Rows from block 5 of a small sound classifier, named by matrix and row number. Rows with one number within an expert belong to one neuron, the router's apart. Each number is 128 + 32 x the weight over its row's rms, rounded and kept within 0 to 255. All counts start at 0.
Before each expert's rows are labels from the 100 clips, of 14848, where the router gives the expert most weight on average: "responds to" is what is common among them. Only what is clearly more common there than usual is listed. The data: short read English sentences (LibriTTS-R).
# router: router (model.blocks.5.mlp.router.weight, 8x160), inputs 0-159
# up: expert up (model.blocks.5.mlp.up, 8x320x160), inputs 0-159
# down: expert down (model.blocks.5.mlp.down, 8x160x320, transposed), outputs 0-159

# expert 4
responds to: voice: female
router.4 [205 119 139 129 189 101  76 114 128 114 152 133 127 141 164 138 181 138 116  66 104 135 111 161  83 118 136 169 127 119  99 145 149 199  59 157 128 123  80 166 148 129 131 156 132 124 148 137  57 148  42 144  65 101 147  72  98 148 159 117 181  97  35 158  38  79 132 146 141 141 134 124 105 112 106  91 138 162 101 104 159 138 117  82  92  76 177 132 125 133 124  98  93 160 124 113 118 133 110 123 109 147 146 126 105  97 107 128 132 171 162 143 136 115 172 135 114 130 140 146 139 157 155 124  96 190 183 138  82 166  31 118  91 109 148  96 148 109 175 120 129 175 153 161 121 122 135 164 125 126 127 101 168 125 141 130  81 129 161 167]
up.11 [160  62 152 129 127 145 146 101 100  96 127 108  84 133 115 109 143 123 102 179 145 145 158  87 149 129  55 133 111 181  86 102 127 115 165 100 131 128 120 195  73 133 190 123  42  98 172 143  79 137 130 122 116  92  62 208 130 136 131 129 187  86 130 111  93  96 156  90  82  79  95 200 158 120 117 127 157 172 104 166 139  92 161 117 148 163 144 111 140 105 159 104  80 103 106  65 121 146 128 169 101 168 170 112 149 139 124 176 123 116  90 135 150 162 190 130 128 106 149 142 121 136  96 109 117 159 113 138 176 143  65 101 146 147 113 131  96 179 161 115 130  87 134 145 123 105 105 186  91 134 144  69  82 142 146 108  54 130 128 125]
down.11 [138 170 164 137 155  90 188  98 130 114  89 153 119 112 124 111  68 158 198  93  88 168 115 130 147 142 131 175 102 106 138 141  94  97 168 138 159 113 144 127 130 150  53 124  39 121  98 169  87 137 124 126 173 133 166 139 221 119 102 142  91 173 187 155  76  88 109 140 144  85 145  65 139 110 173 145 118 193 103  60  76 134 155 142 111 153 116 153 129 168 119 147 151 142  69 156  97 188 112 115 127 168 184 151  89 145 157 152 115 135 131 118 111 116 174 109 185 128 122 107 165  69  94 117 149 139 127 101 100 100 103 189 100 114  87 129  89  78 127 122 114 102 124 121 123 131 162 148 110 104 188  97 124 122 110 102 116 142 142 173]
up.12 [114  90 196 110 171 137 131 182 112 153 140 101  83 116  29  88 114  76 117 144 133 159 147 161 194  83 153 110 200 104 158  79 107 116 122 133 140 120 194 117 148 158 161 117  96 161 136 163 105 113 118 161 125 132 135 103  73 108 123 140 131 108 163 143 152 140 126 120 140  99 115 127 164 123 101 121 173  79  95 167 145 112 132 142 207  97 115  85 174 142 105 143  52  84 140 145 115 119 179 153 143 140 131 145  86 137 132  74 194 126  99  88 163 157  96 147  87 102 115 159 137  94  95 127 138 122 107 127  92 119 147  90 132 115 165 151 140 151  96 110 177 113 102  79 180 103 146 120  72 163 150 167 107 183  92 214 102 141 168 131]
down.12 [152 111 106 149 118 155 120 100  65 113 129  85 139 197 109 101  81 138  93 120 124 123 153 128 160 136  75 145 131 108 158 155  98 107 155 167 132 178 115 131 124 105  93 128  93  71  66  78 143 165 104 134 150 148 149 191 195 169  95 132 149 150 168 182 121 107 145 123 132 108 155  69 110 145 120 151  86 158 155 154  94 144 141 154 160 218 136 143  78 112 163 130 151 140  49 155 121 107  78 142 136 135 141 117 110 140  88 136 107 102 127 125 160 129 175 104 127 113 109  85 144 187 150 153 189 122  91 146 126  77 196 134 149 107  78 132 128  67  83 131  67 161 144 136  53 109 182  95 156 134 166 118 126  99 123 158 184 142  84 113]
up.13 [ 59 111 140 141 121 147 143 177 124  90 144 124 195 140 117 127 102 103 159 138  90 160 174 197 118 110 134 114  83 117 110  87 115 118 183 144 131 171  82 126 184  92 170  84 115 161  99 103 106  92 144 158 145 134 112 102 100  93 160 115 178  96  97 217 126 147 123  94 233 138 102 121 136 110 146 151 147 166 163 155 141 111 195 119 146 109 158 178  94  81 128 120 131  97 121  92 153 108 136 197 129  83 110 138 202 176  96 135 163 166  85 125 111 139  93 116 142  96 158 144 103 114 108  87 139 147 169 171 132 109 124  81 157  43 143 166 144 125 118 121 159 138 172 145 136  85 140  97 119 145 150 171 139  93 149  78 109 167 136 113]
down.13 [166 157 128 137 125 161 136 146 122 108  93 127 101  89 116 143 118 134 139 148 185 174 105 107 155 149  85 131 148 126 107 162 165  68 169 162  85 128 133 116 132  83 111  58  79 162 135 178  85 164 104 145 116 135 154 149 174 129 120 124 135 114 140 148 146  71 137 132 136 114 123 108 125 183 143 106  98 165 147 175 165 103 155  91 115 117 108  80 128 158 120 125 178 112  70 111  97 143 112  75  87 179 133 151 138  68 149 169 131 116  74 120 116 148 144 104 162 225 124  44 185  94 179 144  80 123 173  94 104 151  62 111  84 139 164 151 157  41 114 136 156 136 142 116  71 129 119 192 156 157 151 115  92 179 159  99 125 131 136 145]
up.14 [ 88 109 139 127 131 127 143 132 115 144  64 144 144 149 131 109  84 149  85 141  82 143 133 191 134 107 104 150 123 119 170 133 114 142 162 143 145 134 157  93 118 186  60 141  29 171 117 165 109 163 145 136 138 126 152 136 100 184 121 166 133 115 197 159 122 117  93 117 155  96  89  96 170 120 106  84  52 181 189  84  80 112 107 118 195 137 137 148 139  93 101  93 140 100 171 175 106 180 121 175 125 147 143 216  91 124 151 127 124  57  66  97 122  72 128  85 122  76 151 103 186 132 120 141 152 104 148  79  82 114  92 141 128  93 145 120  73 144 153 144  89 128 114 167 122 152  93 143 102 144 109 105 135 108 131  98 102 129 129 107]
down.14 [139 145 159 141 188 156 171 117 174 112 135 131  81  77 133 161 170 150 107 122 167 120  75 166  93 123 120 161 106 114 141 152 130 120 176 114 100 127  73 167 104 128  92 132  68 166 114 130 113 123 119 151 171 156 109 115 106  84 102 176  96  99  91 158 105 145  99 125 102  85  70 118  96 121 140 141 183 108 130 113 130 107  72 176 125 184 136 109 121 110  80 141  78 151 153  93  56 105 113 143  89 168 160 196  64 154 128 142 140 105 113 157  99 104 185 150 203  94 153 129  80  98 108 144 177 141 161  67 144 161 106  94 131 119 160 164 115  55 176 146 116 111  83 158 143 123 127 139  69 159  94 161 111 139 160 104 162 134 172  84]
up.15 [107  98 198 120 111 168 159 138 122 168 121  86 164  88 101  98  75 173 151 135 159 106 176 150 168 114  73 159 119  96 124 103 170  90 154  83 146 146 105 157 195 176 177 207  94  75 100 110  98  98 137 155 125 137  77  94 110 138  89 158  70 100 179 133 141 165 173 112 147 111 161 104 148 127 106 110 104  91 118 117 114 102 111 133 153 131 113 109 165 128 149 172 109 104 138 125 115 133 172  94 125 122 118 159 142 151 142 159 111  88 122 160 134 109  73 140  62  98  82 144  97  63 120 124 160 141 145 105 114 205 193 153 108 106 115 105 133 131 133 202 129 158 133 105 191 130 120 146  97 204 140 109  95 179  65  87 121 117 115 130]
down.15 [101 146 151 100 152 150 122 130 105  66  84 118 132 128 102 121 127  83 122 157  73 101 152 154 127 151 105 140 117  70 174 124  54 133 162 121 132 122  97  89 131 103 130 134  82 123 161 129 122 153 103 138 128 118 145 143 111 131 100  91 107 126 152 124  98 100  92 104 129 122  85  78 149 120 146 139  85 171 167  62  94 148 116 159 145 203  75 141 129  54 165  60 190 143  89 205 154 153 151  87 142 122  99 182  87 185 115 146 131 158  75 165  99 116 152  74 168 126  95 105 117  86 158 128 134 171 140 144 168 133 166  96 154  95 129 159  94 131 161 131  60  81 183 131  95 143 174 109 103 196 172 117 116 109  62 122 120 114 107 107]

# expert 7
responds to: voice: male
router.7 [162 149  99 122 133 119 165 101 121 124 123 154 141 104 195 141 126  71 158  68  95 118  75 141 143 134 166 122 127 149 103 139 146 180 127 202 127 151 128 126  83 127 141  89 124  97 161 142 129 125 135 113 122 103 146 115 133 137 138  89  83 146  70 154  74 114 140 169  77 152 165  92  70 123 116 152 131 133 115 142 175 124 141 103  75 110 186 127 147 190 103 114 120 139 107  98  58 181  85  80 110 194 172  97  70  76  75 135 101 155 149 150 121 137 114 140 117 157 137  91 142 113 153  14 141 133 144 115 111 120 111 146 100 111 151 122 109 109 137  83 133  27 208 174  83 130 109 152 115 134 108 129 185 123 134 122 111 161 163 114]
up.0 [133  83 151 152 174 134  75 149 153 132 108 103 102  65  74 126 102 141  93 167 164 128  87 128 139  76 111 119 128 136 152  57 181 140 146 118 139 116 126 125  89  84 134 142  55 149 106 129 114 193 120 114 105 126  64  88 143  80 156 149 111 161 136  97 137 128 100 139 136 140  96 136 154 115  72 134 127 133 183 116  93 106 105 157 215 132 122 121 132 136 102 120  63  79  90 162 125 167 151 122  97 105 127 209 135 120  80 106 150 112 133 117 119 130  96  94  65 182 114 161 140  92  99 117 121  76 106 139 132 174 100 170 163 100  97 143 143 147  88 127 193 160  57 107 174 175 167 104 134 195  92 104 173 125 105 135  84 100 134 154]
down.0 [119 143 200 108 198 113  88 146  73 128 128 145 161 133 116  49 156 105 132 110 121  78 121 147 115 158 142 102 112 177 106 202 156  90 158 147 113  93 108 116 134 217 157 141 106 117 137  92 155  68 168 214 132 175 145 129  98 148 144 146 164 102  82 151 144 124 107 159 105 155 177 179 150  77 151 156  82  98 111  97 133 102 143 150 140 167 139 225 124 108 150 132 168 154 119 162 112  97 102 130 130 123  78 151  83 155 111 219 145 141 120 157 164 143 191 168 170 134 133 141 144 105 134 123 113 114 169 132 100 180 130  99 146 137 196 145  98 125 191 127 153 137 150 164 143 115 107 142 143  87 170 135 140 153 141 132 116 120 126 131]
up.1 [120 102 145 145 145 127 120 139 121 115 142 148 138  80 100 117  59 129 165 144 122 191 188 136 148 100  85 138 169  74 138 125 133  63 152 172 179 132 208 102 162 115 189 119  68 161 106 150 122 172 145  45 116 141 159 166 128 113  45  94  94 112 113 152 185 143 134  78 158  85 118 109 144 135  99 146 105  83 179 164  93 141 132 172 163 113 121 145 141 130 144 146 145 121 120 171 168 132 180 131 119 115  94 194 151 141 127 156 153 139 192 143 147 152 171  95 112 108 157 135 105  78 191 102 156 131 109 133 153  93 141 145 151 112 114 153 161 164 136 171 117 119  64 162 107 180 130 134 146 194 116 123 137 172 150 119  77 131 126 186]
down.1 [103  99 145 111 209 174 147 132 113 128 147 151 215 104  77  88 131  87 142 118 124  83 125 128 163 142 113 151 133 119 156 161 175  94 118  92 109  84 103  78 140 151 112 169 132 120  52 158 100 173 127 183  93 188 175 156 130 129  77 161 140 121 162  99 101 109 130  90 121 125 118 143 166 100 110 104 129  88  93 121  86 154 145  98 119 131 115 207 172  98 133  94 153  89 148 173 154 127 130 105 168 134  77  98 179 122 100 124 127  80 109 126 133 105 195 103 119 125 146 121 109 140 144 113  99 105  67 122 133 173 138 136 134  61 116 156  44 160 159 150  88 129 123  98 146  56 141 127  57 164 142 144 159 158  85 131 153 118  72 118]
up.2 [109 113 107 121 168 115 119  91 149 135  94 216 163 141 140 121  91 146  99 112 150 160 143 125  90 147 106  83 103 112 180  69 180 209 136 167 118 148 145  70 134 135 116 141 134 175 118  78  56 120 162 151 179 157 113  76 133 119 121 128  89 159 104 133 105 148 179  92 120  98 119  82 120 128 130 156 158 126  82 150 140 165 113  89 161 167 114 182 138 139 109  72 157 146 149  79 130 131 120 143 153 161 127 125 154 125 133 139  65 101 125 142 129 153  93 132 156 163 117 136 134  83 135 123  88 153 143  89 134  66 128 154 146 186 153 111 187  95 100 164  82 145 147  53  82 130 166 129 116 116 168  43 152  87  75 153  71 131 178 104]
down.2 [108 121 123 178 126 147  57 151 142 108 192 148 105 152 103 152 165  53 151  91 106 109 154 106 122 149 140 166 128 111 157 203 162 172 158 122 101 103 106 143 170  76 130 134 110 123 116 137 153 159 135 138 109 159 111 146  73 119 127 103 121  82  93 142 109 116 108 120 118 200 105 155  71 139 108 113  90 147 141 148 184 127  25 115 100  88 133 112  80 122 135 137 100 152 115 132  94 145 147 157 129 234 143 160 125 124 101  88 143 138 112 130  76 113 164 177 143 136 127 124 107 108 134 126  32  98 159 148 126 151 112 151 133 121 150  72 219 124 124 123 153 112 179 214 142 147 132 123 132 159 108 169  94  97 158 112 124 105  96 156]
up.3 [116 101 163 154 120 214 124  84 145 164 133 113  84  78 145 127  87 151  87 174 120 124 136 151 123 106  52 113 199  76  89 101 185 126 174 113 133 161 128 135 159  64 148 165  27 158  96  82 133  95 150  82 136 131 119 145 143 131 100 142 171 123 148 128 140 165  96 109 205 155 101  99 134 126 139 156 129  89 146 160 105  90 156 109 187 149 148 172  82 112 127 170 114 100 124 157 124 127 126 166 118 117  63 184 154  92 135  99 122 106 151 130 160  99  85 118  85 147 180 160 115 112 132 133 150 113 115 112 119 122 127 150 136 151 121 114 102 153 120 150 181 148 114 108 122 114 145 129 131 181 168 103 125 152 100 159  12  81 122 102]
down.3 [ 98  87 132  81 197 152 104 120 110  75  90  65 174  88 121  76 172 109  94  89  75 114 132 109 145 133  75 149 133 194 177 172 122 122 112 149 105  69 130 113 122 173 169 126 139 144 113 181 101 155 158 177 145 202 171 171 132 152 150 127  82  87 116 106 112 116 109 130 115 155 160 131 140  92 137 100  93  94 130 144 146 130 145 121 107 170  97 201 170 150 149 131 132 162 134 130  98 109 119 123 154 145 125 128  92 189 100 121 147 132 155 145 160 132 146  75 149 195 172 112 124 116 164 103 126 134 100 128  96 173 139 111 128 117 152 130  60 147  97 135  93  78 148 120 140  75 145 184  62 119 126 200 138 174  94 100 142  92  72 173]
up.4 [ 91 142 172 162  98 114  90 141 147 177 111 145  77  98 121 107 146 145 108 124 135 112 109  75 173 127 108 106 207 106 151 170 160 136 196 105  99 129 100 162 139 155 131 157 105 107 139 147 115 158 132  85  98 197 190 141 140 126 196 134 152  75 141 141 130 153  49  82 138 118  76 151 123 128  96 149 150 127 176 122 117  80 118 151 165 106  82 176 158 112  90 161 128 145 136 114  88 132 119 122 130  85  90 222 110 135 160 178  99 106 117 148  99 115  99 127  93 121 185 151  40  46  86 188 132 109 141 100 118 147 126 141 120 132 117 113 106 163 134 144  99 149 120 148 160 147 141 104 105 163 136  80 154 190 117 112  81 153 153  84]
down.4 [126  98 102 103 106 130 101 136  46 120 137 109 120  14 108  66 154 132  93  94  56 107 122  95 130 138  73 123 172  87 129 148  87 145 131 132 157 169 155 179  88 120 156 125 159 135  79 189  90 193 176 156 151 172 170  75  78 127 160  72 150 120  74 121  78 114 139 161 142 118 188 171 104  99 140 113  64 129 145 147 117 179 114 116 144  96 133 137 141 143  98 125 170  87 146 114 102 132 105 170 162 139 121 121 105 193  93 104 119  92 149  99 146  88 149  71 114 188 162 119 125 106 172  83 133 101 102 123 120 144 175 140 105 118 181  98 122 156 121  84 140 120 143 128 145 130 150 140  71 123 148 154 110 146 135 136 102  80 135 127]

# expert 6
responds to: voice: male
router.6 [209 120 129 116 137 104 174  44  87 112 143 156 132 106 123 146 121  47 153  86  88 138  56 162 119 115 161  86 133 155  76 160 129 116 104  90 123 165  99  87 116 152  99 124 176 117 149 146 117 130  63 133 121  82 151  88 117 146 185  94 113 169  97 140 111  77 140 161 140 135 145 126 120 117 131 108 132 134 121 115 132 150 185 141 133  87 187 153 123 181  74 114 113 159 114 144  85 138  61 116 111 163 162 116  87  96 107 120  82 112 117 131 108  97 174 138 125 159 162  86 145  97 147  78 123  55 148 133  87 120 113 146  67 102 153  64 190 107 231  90 138  76 167 148 113 106 120 137 114 124 115 126 153 120 133 122 164 123 148 140]
up.11 [136  52 150 140 172 123 111 158 120 136 133  93 105 168 133  67 119 155  91 122  93 165 114 153 118 113  91 135 186 111  99  83 112 128 236 109 153 169 156 155 107  96 102 160  59 120 127 116 111 135 125 189 166 132 123  97 119 104  74 113 105 137 133 132 156 132 138 142 139  82 160 150 101 149 129  89 131 169 124 144 117 114 108 106 156 156 120  70 177 142 104 136 126  79 145 138 149 125  90 138 106 116 104 201 160  96 144 129 170 108 120  74 122 175  92 114  88 127 104 180 115   6  97  96 147 167 142 121 113 157 109 146 143  54  72 151 142 136 129 113 155 150  98 118 126 127 108  60  88 144 110 158 168 119 131 144  60  97 171  96]
down.11 [111 132  53 109 151 165 133  76 131 117  95 155  79  97  63 106 173  78 145 128 147  88 160 137 106 157 145 112 133 127  71 136 113 148 121 148 165  96 160 147 126 112 117 128 173 143 170  62 180  87 160 114 136 133 150 122 141  94 149 132 121  93 159 144  98 152 176 106 132 202 152 154 156 151 113 129 140 127 113  84 125  96 137 125  79 123 113 174 107 106 113 171 114 195 107 131 184 172 179 193 137 152 133 124 117 166 144 129 173 142 182 121 132 112 116 168 160  66 139 159 123 130 140 135 134 146 142 130 105  73 177  93 162 176 160 177 213 163 100 172 185 145 191 123 156 144 153 112 141 111 133 153 113 163 142 136 206 196 118 135]
up.12 [106  85 146 116 141 146 149 168 137  39 108 162  83 119  79 158 104 145 106 127 123 195 186 168 150 121 100 159 171 132 165  95 156 137 175 135 181 146 155 172 165 177 121 118  78 177 153 159 165 134 146 146 126 169 135 127 104 104 164 169 100  97 142 145 113 129 105 102 122 116  86 141 163 124  80 125 130 169 140  98 153 134  96 111 159 124 127 106 115 101 103 126 124  73 137  74 177  94 119 168 121 144  88 222 101 103 123 161 105 125 152  98 160 113  76 139 105  83 139 121 129  85 127 106 162 105 140 183 129 141  95  98 106  82 146  93 162 162 168 122 107 130  97 183  99 186 135 132 110 192 132 174 115 135 146  52  70  67  89  98]
down.12 [103 228 111 133 119  89 127  92 123  90 167 193 106 115 116  87  75 128  63 144 161 172 110  85  78 154 156 118 116 187 120 152  93 117 117 190 118 158 100 100  97 140 106  67 125 109 149 145 143  94 157 112  79 138  72 128 168  93 129 156 167 137 132 134 121  77 130 160 124 148 152 106  91 166 154  74 154 196 149  51 130 143 135 157 120 160 122 124 136 135 106 132 108 177 129 111 162 185 118 164 112 161 172 105 107 153 112 134 119 146  90 148  90 103 155 156 158  96 176 138 122  79 174 138 104 149 173 110 118 112 101 118 123 152 125 160 157  85 201 108 135  90 115 193 132 155  91 189 104 143 167 170 136 174 129 130 132 173 170 137]
up.13 [124 127 118 167  77 141 147 115 122 172 184 114 115 104 104 112  91 170  95  96 191 176 147 105 106 125 125  91 125 112 128 139 168 124 169 173 151 111 192  60 101 116 165 132  71 162 117 133 148  99 145 128 174 116  99 129 181 151 100 114 118  91 170  96 137 129 145 160 110  98 106 154 145  95 106 118 194 203 171 160 148  89 148 158 127 108 115 147 164  83 137 151 171 173 101 159 134 140 188 112  89  66 104 217  80 118 173 165 135 101  93 103 110 104 110 110  75 124  87 154 128 118  35  94 133 100 119 131  93 162 121  88 156 142 102 177 116 130 126 161 181  90 115  93 138 145 106 114 148 116  84 158 120 121 148 120 115  92 192 103]
down.13 [123 136 110  65  95 143 129 111 175 130 117 154  91 110 141  48 118 188  90 162 112  77 152 139  99 121  95 122 129 149 143 139 110  85 111 165 113 118  70 147 114 102 109 165  73 143 116 143 126  73 139 122 138 178  92 136  83  93 137 157 136 146 133  35 123 128 195  99 158 147 129 180  80 172 101 118 149 100  93 107 123 126 143 171 121 220 131 113 190 133 103 145 144 167 119 147 137 143 163 213 108 172 131 136 173 178 116 126 174 130 102 194 115 173 155 149 164 144 131 121 154  88 164  75 102 179 141 166  96 105 108 177 159  95 162 163 137 156 117 104 114  93 129 143 140 101  89 119 136 139 116 181 127 137 137  64 133 126 106 181]
up.14 [142  72 148 147 103 146 124 117  94 126 151  76 120 130 131 103  92 129 152 129  99 114 128 132 142 110 142 144 208 112 135 117 120 165 171 129 133 167 184 122 150 208 161 116  51 192  84 100 150 177 155  88 161  86 180 163 111  85 148 105 147 123 158 180 144 147  70 172 128 186 139 109 158  92 129 158 125 115 116 106 207 190  81  76 150 115 100 161 127 102 120 151  71 133 154 155 141 129 147 120 112 102  68 182 108 151 119 118 153 168 126  68 175 134 109 172  74 142 147 161 157  72 118 136 107 103 131 151 135 153 125 132  82 102 116  68 100 112 106 146 168 173 106 119 109 122 132 111 165 152 154 133 158 117 100 101  42 124 148 156]
down.14 [141 150 106 114 106 147 188 103 167 110 125 186  87 114 156 106 114  78 128 147 141 130 125 158 151 152 128  95 109 156 117 125 111 160  80 114  80 113 118 153 111 122  64  73 125 164 146 134  86  71 112 132 165 125 105 163 112 137 107 137 140 137 143 125 149 155 127 113 120 152 118 122  82 178  87 109 114 156 119  74 194 106 118 148  77 187 170 157 130 133  88 154 124 164 140  83 184 157 145 127 180 150 175 110 131  92  94 201 136 126 165 164 123  90 132 185 132 103 177 208 134 116 163  93 113 102 131 135  98  92  90 147 151 162  94 115 218 109 130 140 195 121 165 158  69 108 172 127 100 181  85 179 130 174 163 101 143 179 158 150]
up.15 [154 118 135 158  91 148 181 125 124 134 148 103  99  89 104 117 100 149 124 136 137 126 105 136 147 150 102  87 118 142 138  77  80 143 214 129 115 124 186  76 159 110 116 143  93  87  97  96 107 142  62  79 123  63 151  39 151 154  98 133  96 112  97 120 113 110 124 136  90 129 141 168  76 109 127  87 116 189 119 117 132 122 125 184 159  76 141 113 167 142 135 139 161 100 124 102 158  64 120 183  99 162  82 186 135  76 102  91 112 160  86  34 137 116 109 126 102 126 102 202 169  76 116  88 106 118 141 154 130 103 126 143 166 171 125  79  97 160 169 167 112 152 120 108 160 133 178 154 161 156 154  96 113 120 100 102 114 129 159 178]
down.15 [104 165  50 114  70  95 117  85 144 103 152 165 140 102 136 180 129 181  85  93 133 123 142 110  68 118 166 103 138 116 126  95 117  89 114 138 139 131  64 109 138 101 122  95  91 129 151 132 116  83  96 121 184 110 142 150 129 120 142 127 139  94 181 111 122  42 113  84 149 107  82  74 175 106 149  62 132 149  76 140  80 133  99 119 102  77  81 148  61 131 106 128  92  74 145  61 122 162  71 144 117  94 114 118 127 144 114  92 136 128 139 130  95 114 111 121 119 114 130 165  83 177 117 185  84 166 116 101 104 101 164 151 138  63  62 135  91 162 143 134 141 154 124 113 100 154 154  97 108 181 194 103 167  62 152 136 130 139 105 127]

# expert 0
responds to: voice: female
router.0 [129 148 113 104 127  80 177 114  89 112 127 119 150 117 171 107 167 176 124  45 104 142  95 157  93  98 158  96 116 143 136 138 126 125  66 149  96 165  79 125  74 116  77 122 196 116 153 125 124 150  30 117 109 129  97 100 135 151 128  45 107 125  76 154  92 124 128 182  97 141 135  93 116 118  79  72 135 167 112 121 135 108  82 145 127  95 223  89 119 123  41  87 167 142 126 138 138 173 137 169 109 137 103  83  70 101  95 109 110 140 133 103 125 130 156 115 143 180 126  92 130  78 150 124 101 124 150 150  93 133 107 153  81  99 135  93 199 117 191 114 117 179 122 171 126 132 105 170 126 126 115 134  96 119 113 107 116 175 149 122]
up.11 [119 151 178  83 119 123 123 129 150 106 123 188  46 125 105  99 119 110  22 119 121 135 105 147 119 122 155 154 133 116 106 107 107 158 119 178 150 120 166  84 137 146 115  97 136 150 116 115 132 212 174  73 173 134  58 177 148 136 101 107 114 113 165 170 112 102 125 102  31 145 116 153  72 152 117 134 140 200 109  82 146 155  82 109  93 109 129 110 151 144 132  96 144 134 186 214 131 173  70 149 112 124  99 151 121 134 155 119 126 186 113 103 153 134 148 144 154 143 100 130  98 165 127 107  70 101 114 132 104 182 154  86 101 149 189 140 169 158 148 133 137 143  82 131 140 108  78 132 133 113 142 129  95 120 132  95 165 117  56 135]
down.11 [122 117 168 132 122 162 113 113 135 142 147 167 241 163 157  90 132 180 162 131 111 136 148  88  84 145 145 142  84  69 111 160 130 133  72 111 124 161  79 122 127  80 126 139 224 142 103 151 117 166 144 165  96 113 145  87  71 151 145 126 142 124 134 116 137 148 163 127 140 123 143 119 165 112 127 126 130 175  90 211 134 183 150 103 108 114 136 124 122 187 133 116 147  94 116 120 108  85 119  78 122  80 127  99 131  78  97  92 137 106 174 122 135 182  66 135  67  95 112  94 102 165 142 121 146 163  47 126 191  62 140 126 129 105 109 100 120 103  80 113 112 106 142  59 133 146 121  95 109  96 173 110 119  57 125 146 133 132 133  83]
up.12 [111 109 119 114  82 180 164 122 166 153 163 178 116 105  80  93 157  88 117 169 104 118 135 130 107 120  89 116 151 123 139 102 117 167 157 148 196 107 140 158 118 155 123 124 125  87 131 134 134 105 119  80 166  52 102 169 177 190 119 135 109 111 111 163 114 123 134 132 132 138  89  64 151 156 110 156  89 189 113  50 149 140  86 167 120 234 144 119 103 171 106  88  85  88 143  73 136 118 104 173  90 124 183 116  78  84 143  73 161 103  78 130  98  97 114 128  86 173 189 162 187 134 146 112  91 151 118 128  97 181 117  79 157 158 131 146 138  74 130 138 135 119 130 139 190 108 125  78 121 117 126 112 134 143 129 118  80 132 132 158]
down.12 [110 118 124 166  81 116 146  96 139 121 114 119  94 149  79 138  95 141 123 143  97 127 115 104  99 132 159 141 111  69 143 141 123  86 130 113 160  73 117 127 132 103 116  91 158 102 101 151 127  89 119  83  99 113  86 105 126 151  95 111  76 109 184 194 132 162 170 155 131 182 188 137 107  87 129 111 171 110 153 169  47 116 159 164 164  85 160  85 164 108 121 154 114 143  76 102 154  62 162 183  81 121 120 141 154   0 200 133 101 131 144 160 157 158  74 103  93 159 137 151 103 130  92 100 112 137 115 116 120 136 128 102 108 184 119 130  88 118  76 121 159 129 131  78 135 188 138 118 138 101 149 147 135 137  99 115 109  77 122  71]
up.13 [170 117 153 165 130 130 108 143 117 103 109 128 120  57 151  62  77 118 143 138 186 109 128 155 151 113 107 128 111 118 132 107 186 153 211 135 122 143 108 109 140  73  99  93  97 198 144 138 107 131 109 119 150 150 173 127  69  79 149 173 123 109 220  93 111 123 139 145 166 153  65  99 144 152 151 141 175 126 103 149  97  93  65 146 147 110 110 154 170  98 157 164 152  42 119 154 151  76 140 114 118 146 127 179 122 103  81 126 119 137 119 136  97 121 134  93 130 174 148  86  85  73 133 100  82 190  97 116 119  72 100 124 171 117  81 111 146 130 109 128 152 177 131 114 132 129 100  87  75 168 108  73 107 136  99 104  63 155 155 131]
down.13 [166  99  93 166 145 156 104 137 189 198  81 171 129 100 138 140 183 100 124  84 124 138 155 122 122 130 134 119 103 155 110 144 108 161 181 142 155 120 173  78 115 154 136  70  82 103 168 169 102 130  77 168  92 103  95 115 117 142 165 147 141 179  74 162 143 134 128 129  88 133 173 116  72 169 130 145 116 185 106  67 143  90 145 173 130 135 159 140  99 112  76 147 163 105 110 119  56 123 101 171  71 116 155 147 129 162 117 125 143 214 158 126  93  87 167 153 144 162 129 111  85 105 141 134  91  87 148 148 163 107 135 111 131 144 163 114 136  78 131  74 169 166 157 130 155 114 191 113 123  85 141 130 194 157 122 151  65 179  98 143]
up.14 [164 157 161 129 157 130 119 140 163  88 111  88 134 120 120 144 128 161 149 116  86 144 173 148 147 102 106 127 101 152  86 150 180 162 132 112 141 139 138 139 112 163 135 130  61 133 102  71 151 158 136 144 161  93 116  94 123  70 117 129 152 114 199 128 100 151 157 137 147 111 162 137 158 151  77 106 190 144 148 149 100 107 133 121 168 163 167 156 140 189 152 104 149  99 114 147 174 125 180 133 162  69  72 165 118 107 149 156 181 136 160  79  87  91 101 119  80 108 167 109 113  73 113 111  98 137 160 124  63 128 121 115 101 149  89 169 122 111 109 123 166 198 110 147  89 105 129 125  86 148  58  35 146 145 131 159  94  52  73 195]
down.14 [ 64  80 174 157  85 151 166 117 164 145  85 108 106 111 124 147 121 137 132 136 154  73 157  67 120 129  61 168 164 133 108 107 171  55 128 203 114  74 153 156 124 115 148 192 161 128 115 144 107 203 168 172 152 126  81  92 148 112 103 143  99 128  89 153 143 118 169 138  93 180 173 107 124 154 124  96 127 135  79 139 184  79 167 169  69 129 142 109 151 124 117 108 153 156 100 160  59 101 117 167 140 115 155 154 155  57 171 117 119 116 135 137 138 162 109 112 102 114  82 107 181 118 100 143 123 112 103 113 149  81 157 114 164 167 149 146 118  98 134 114 127 145 139  92 168 131 212 108 149 105 143 164 112 112 192 169 130 104 144  98]
up.15 [135 158  67 149 205 152 132 134 163 125 159 145 160 179 153  98 132 132 122 105 110 126 159 189 147 109  93 105 187 177 111  87 179 149 168  58  98 159 179  89 104 137 138 105  86 146  60 141 142 124 126 152 110 126 139 135  99  99 134 143 145 133 123 139  85 149  74 189 189 146  85 168  85  94 139  98 137 144  94 117  92  98  78  55 133 150 135 102 126 172 172 127 141  77 140 102  95 133 126 109 151 127 156 193 170  96 161 160 141 139  74 107 129  92 139 130  53 143 155 173 132  71 152 147 132 115 134 148  97 128 114 140  93 154 112 101 171 116 142 131 154 142 170 168  79  70 110 108 150 158 161 182 122 125  85  87 111 147 116 186]
down.15 [184 120 134 110  71 143 125  74 125 122 145 144 113 101 184 140 202 133 149  90 124 129 122 120 169 131 128 123 117 162  90 163 108 137 133 194  74 140 142  64  92 171 126  91  97 106 123 152 114 124 115 114 102 102  97 117 165 129 166 104 110 176  54 176  94  95 143 109  82  72 134 139  68 110 136 141 142 148 117 106 136  58 131 133 131 184 181 105 131 138  55 143 124 120 116 110  76 164  82 114  54 106 203 171 147 137 153 142 163 181 107 102 131  87 180 151 134 199 120 143  78 122  90 138  79 128 141 156 162 133 107  94 123 103 151 120 174  66 120  97 151 159 156 159 119 123 173  78  96 107 142 145 175 143 118 132 120 114 119 163]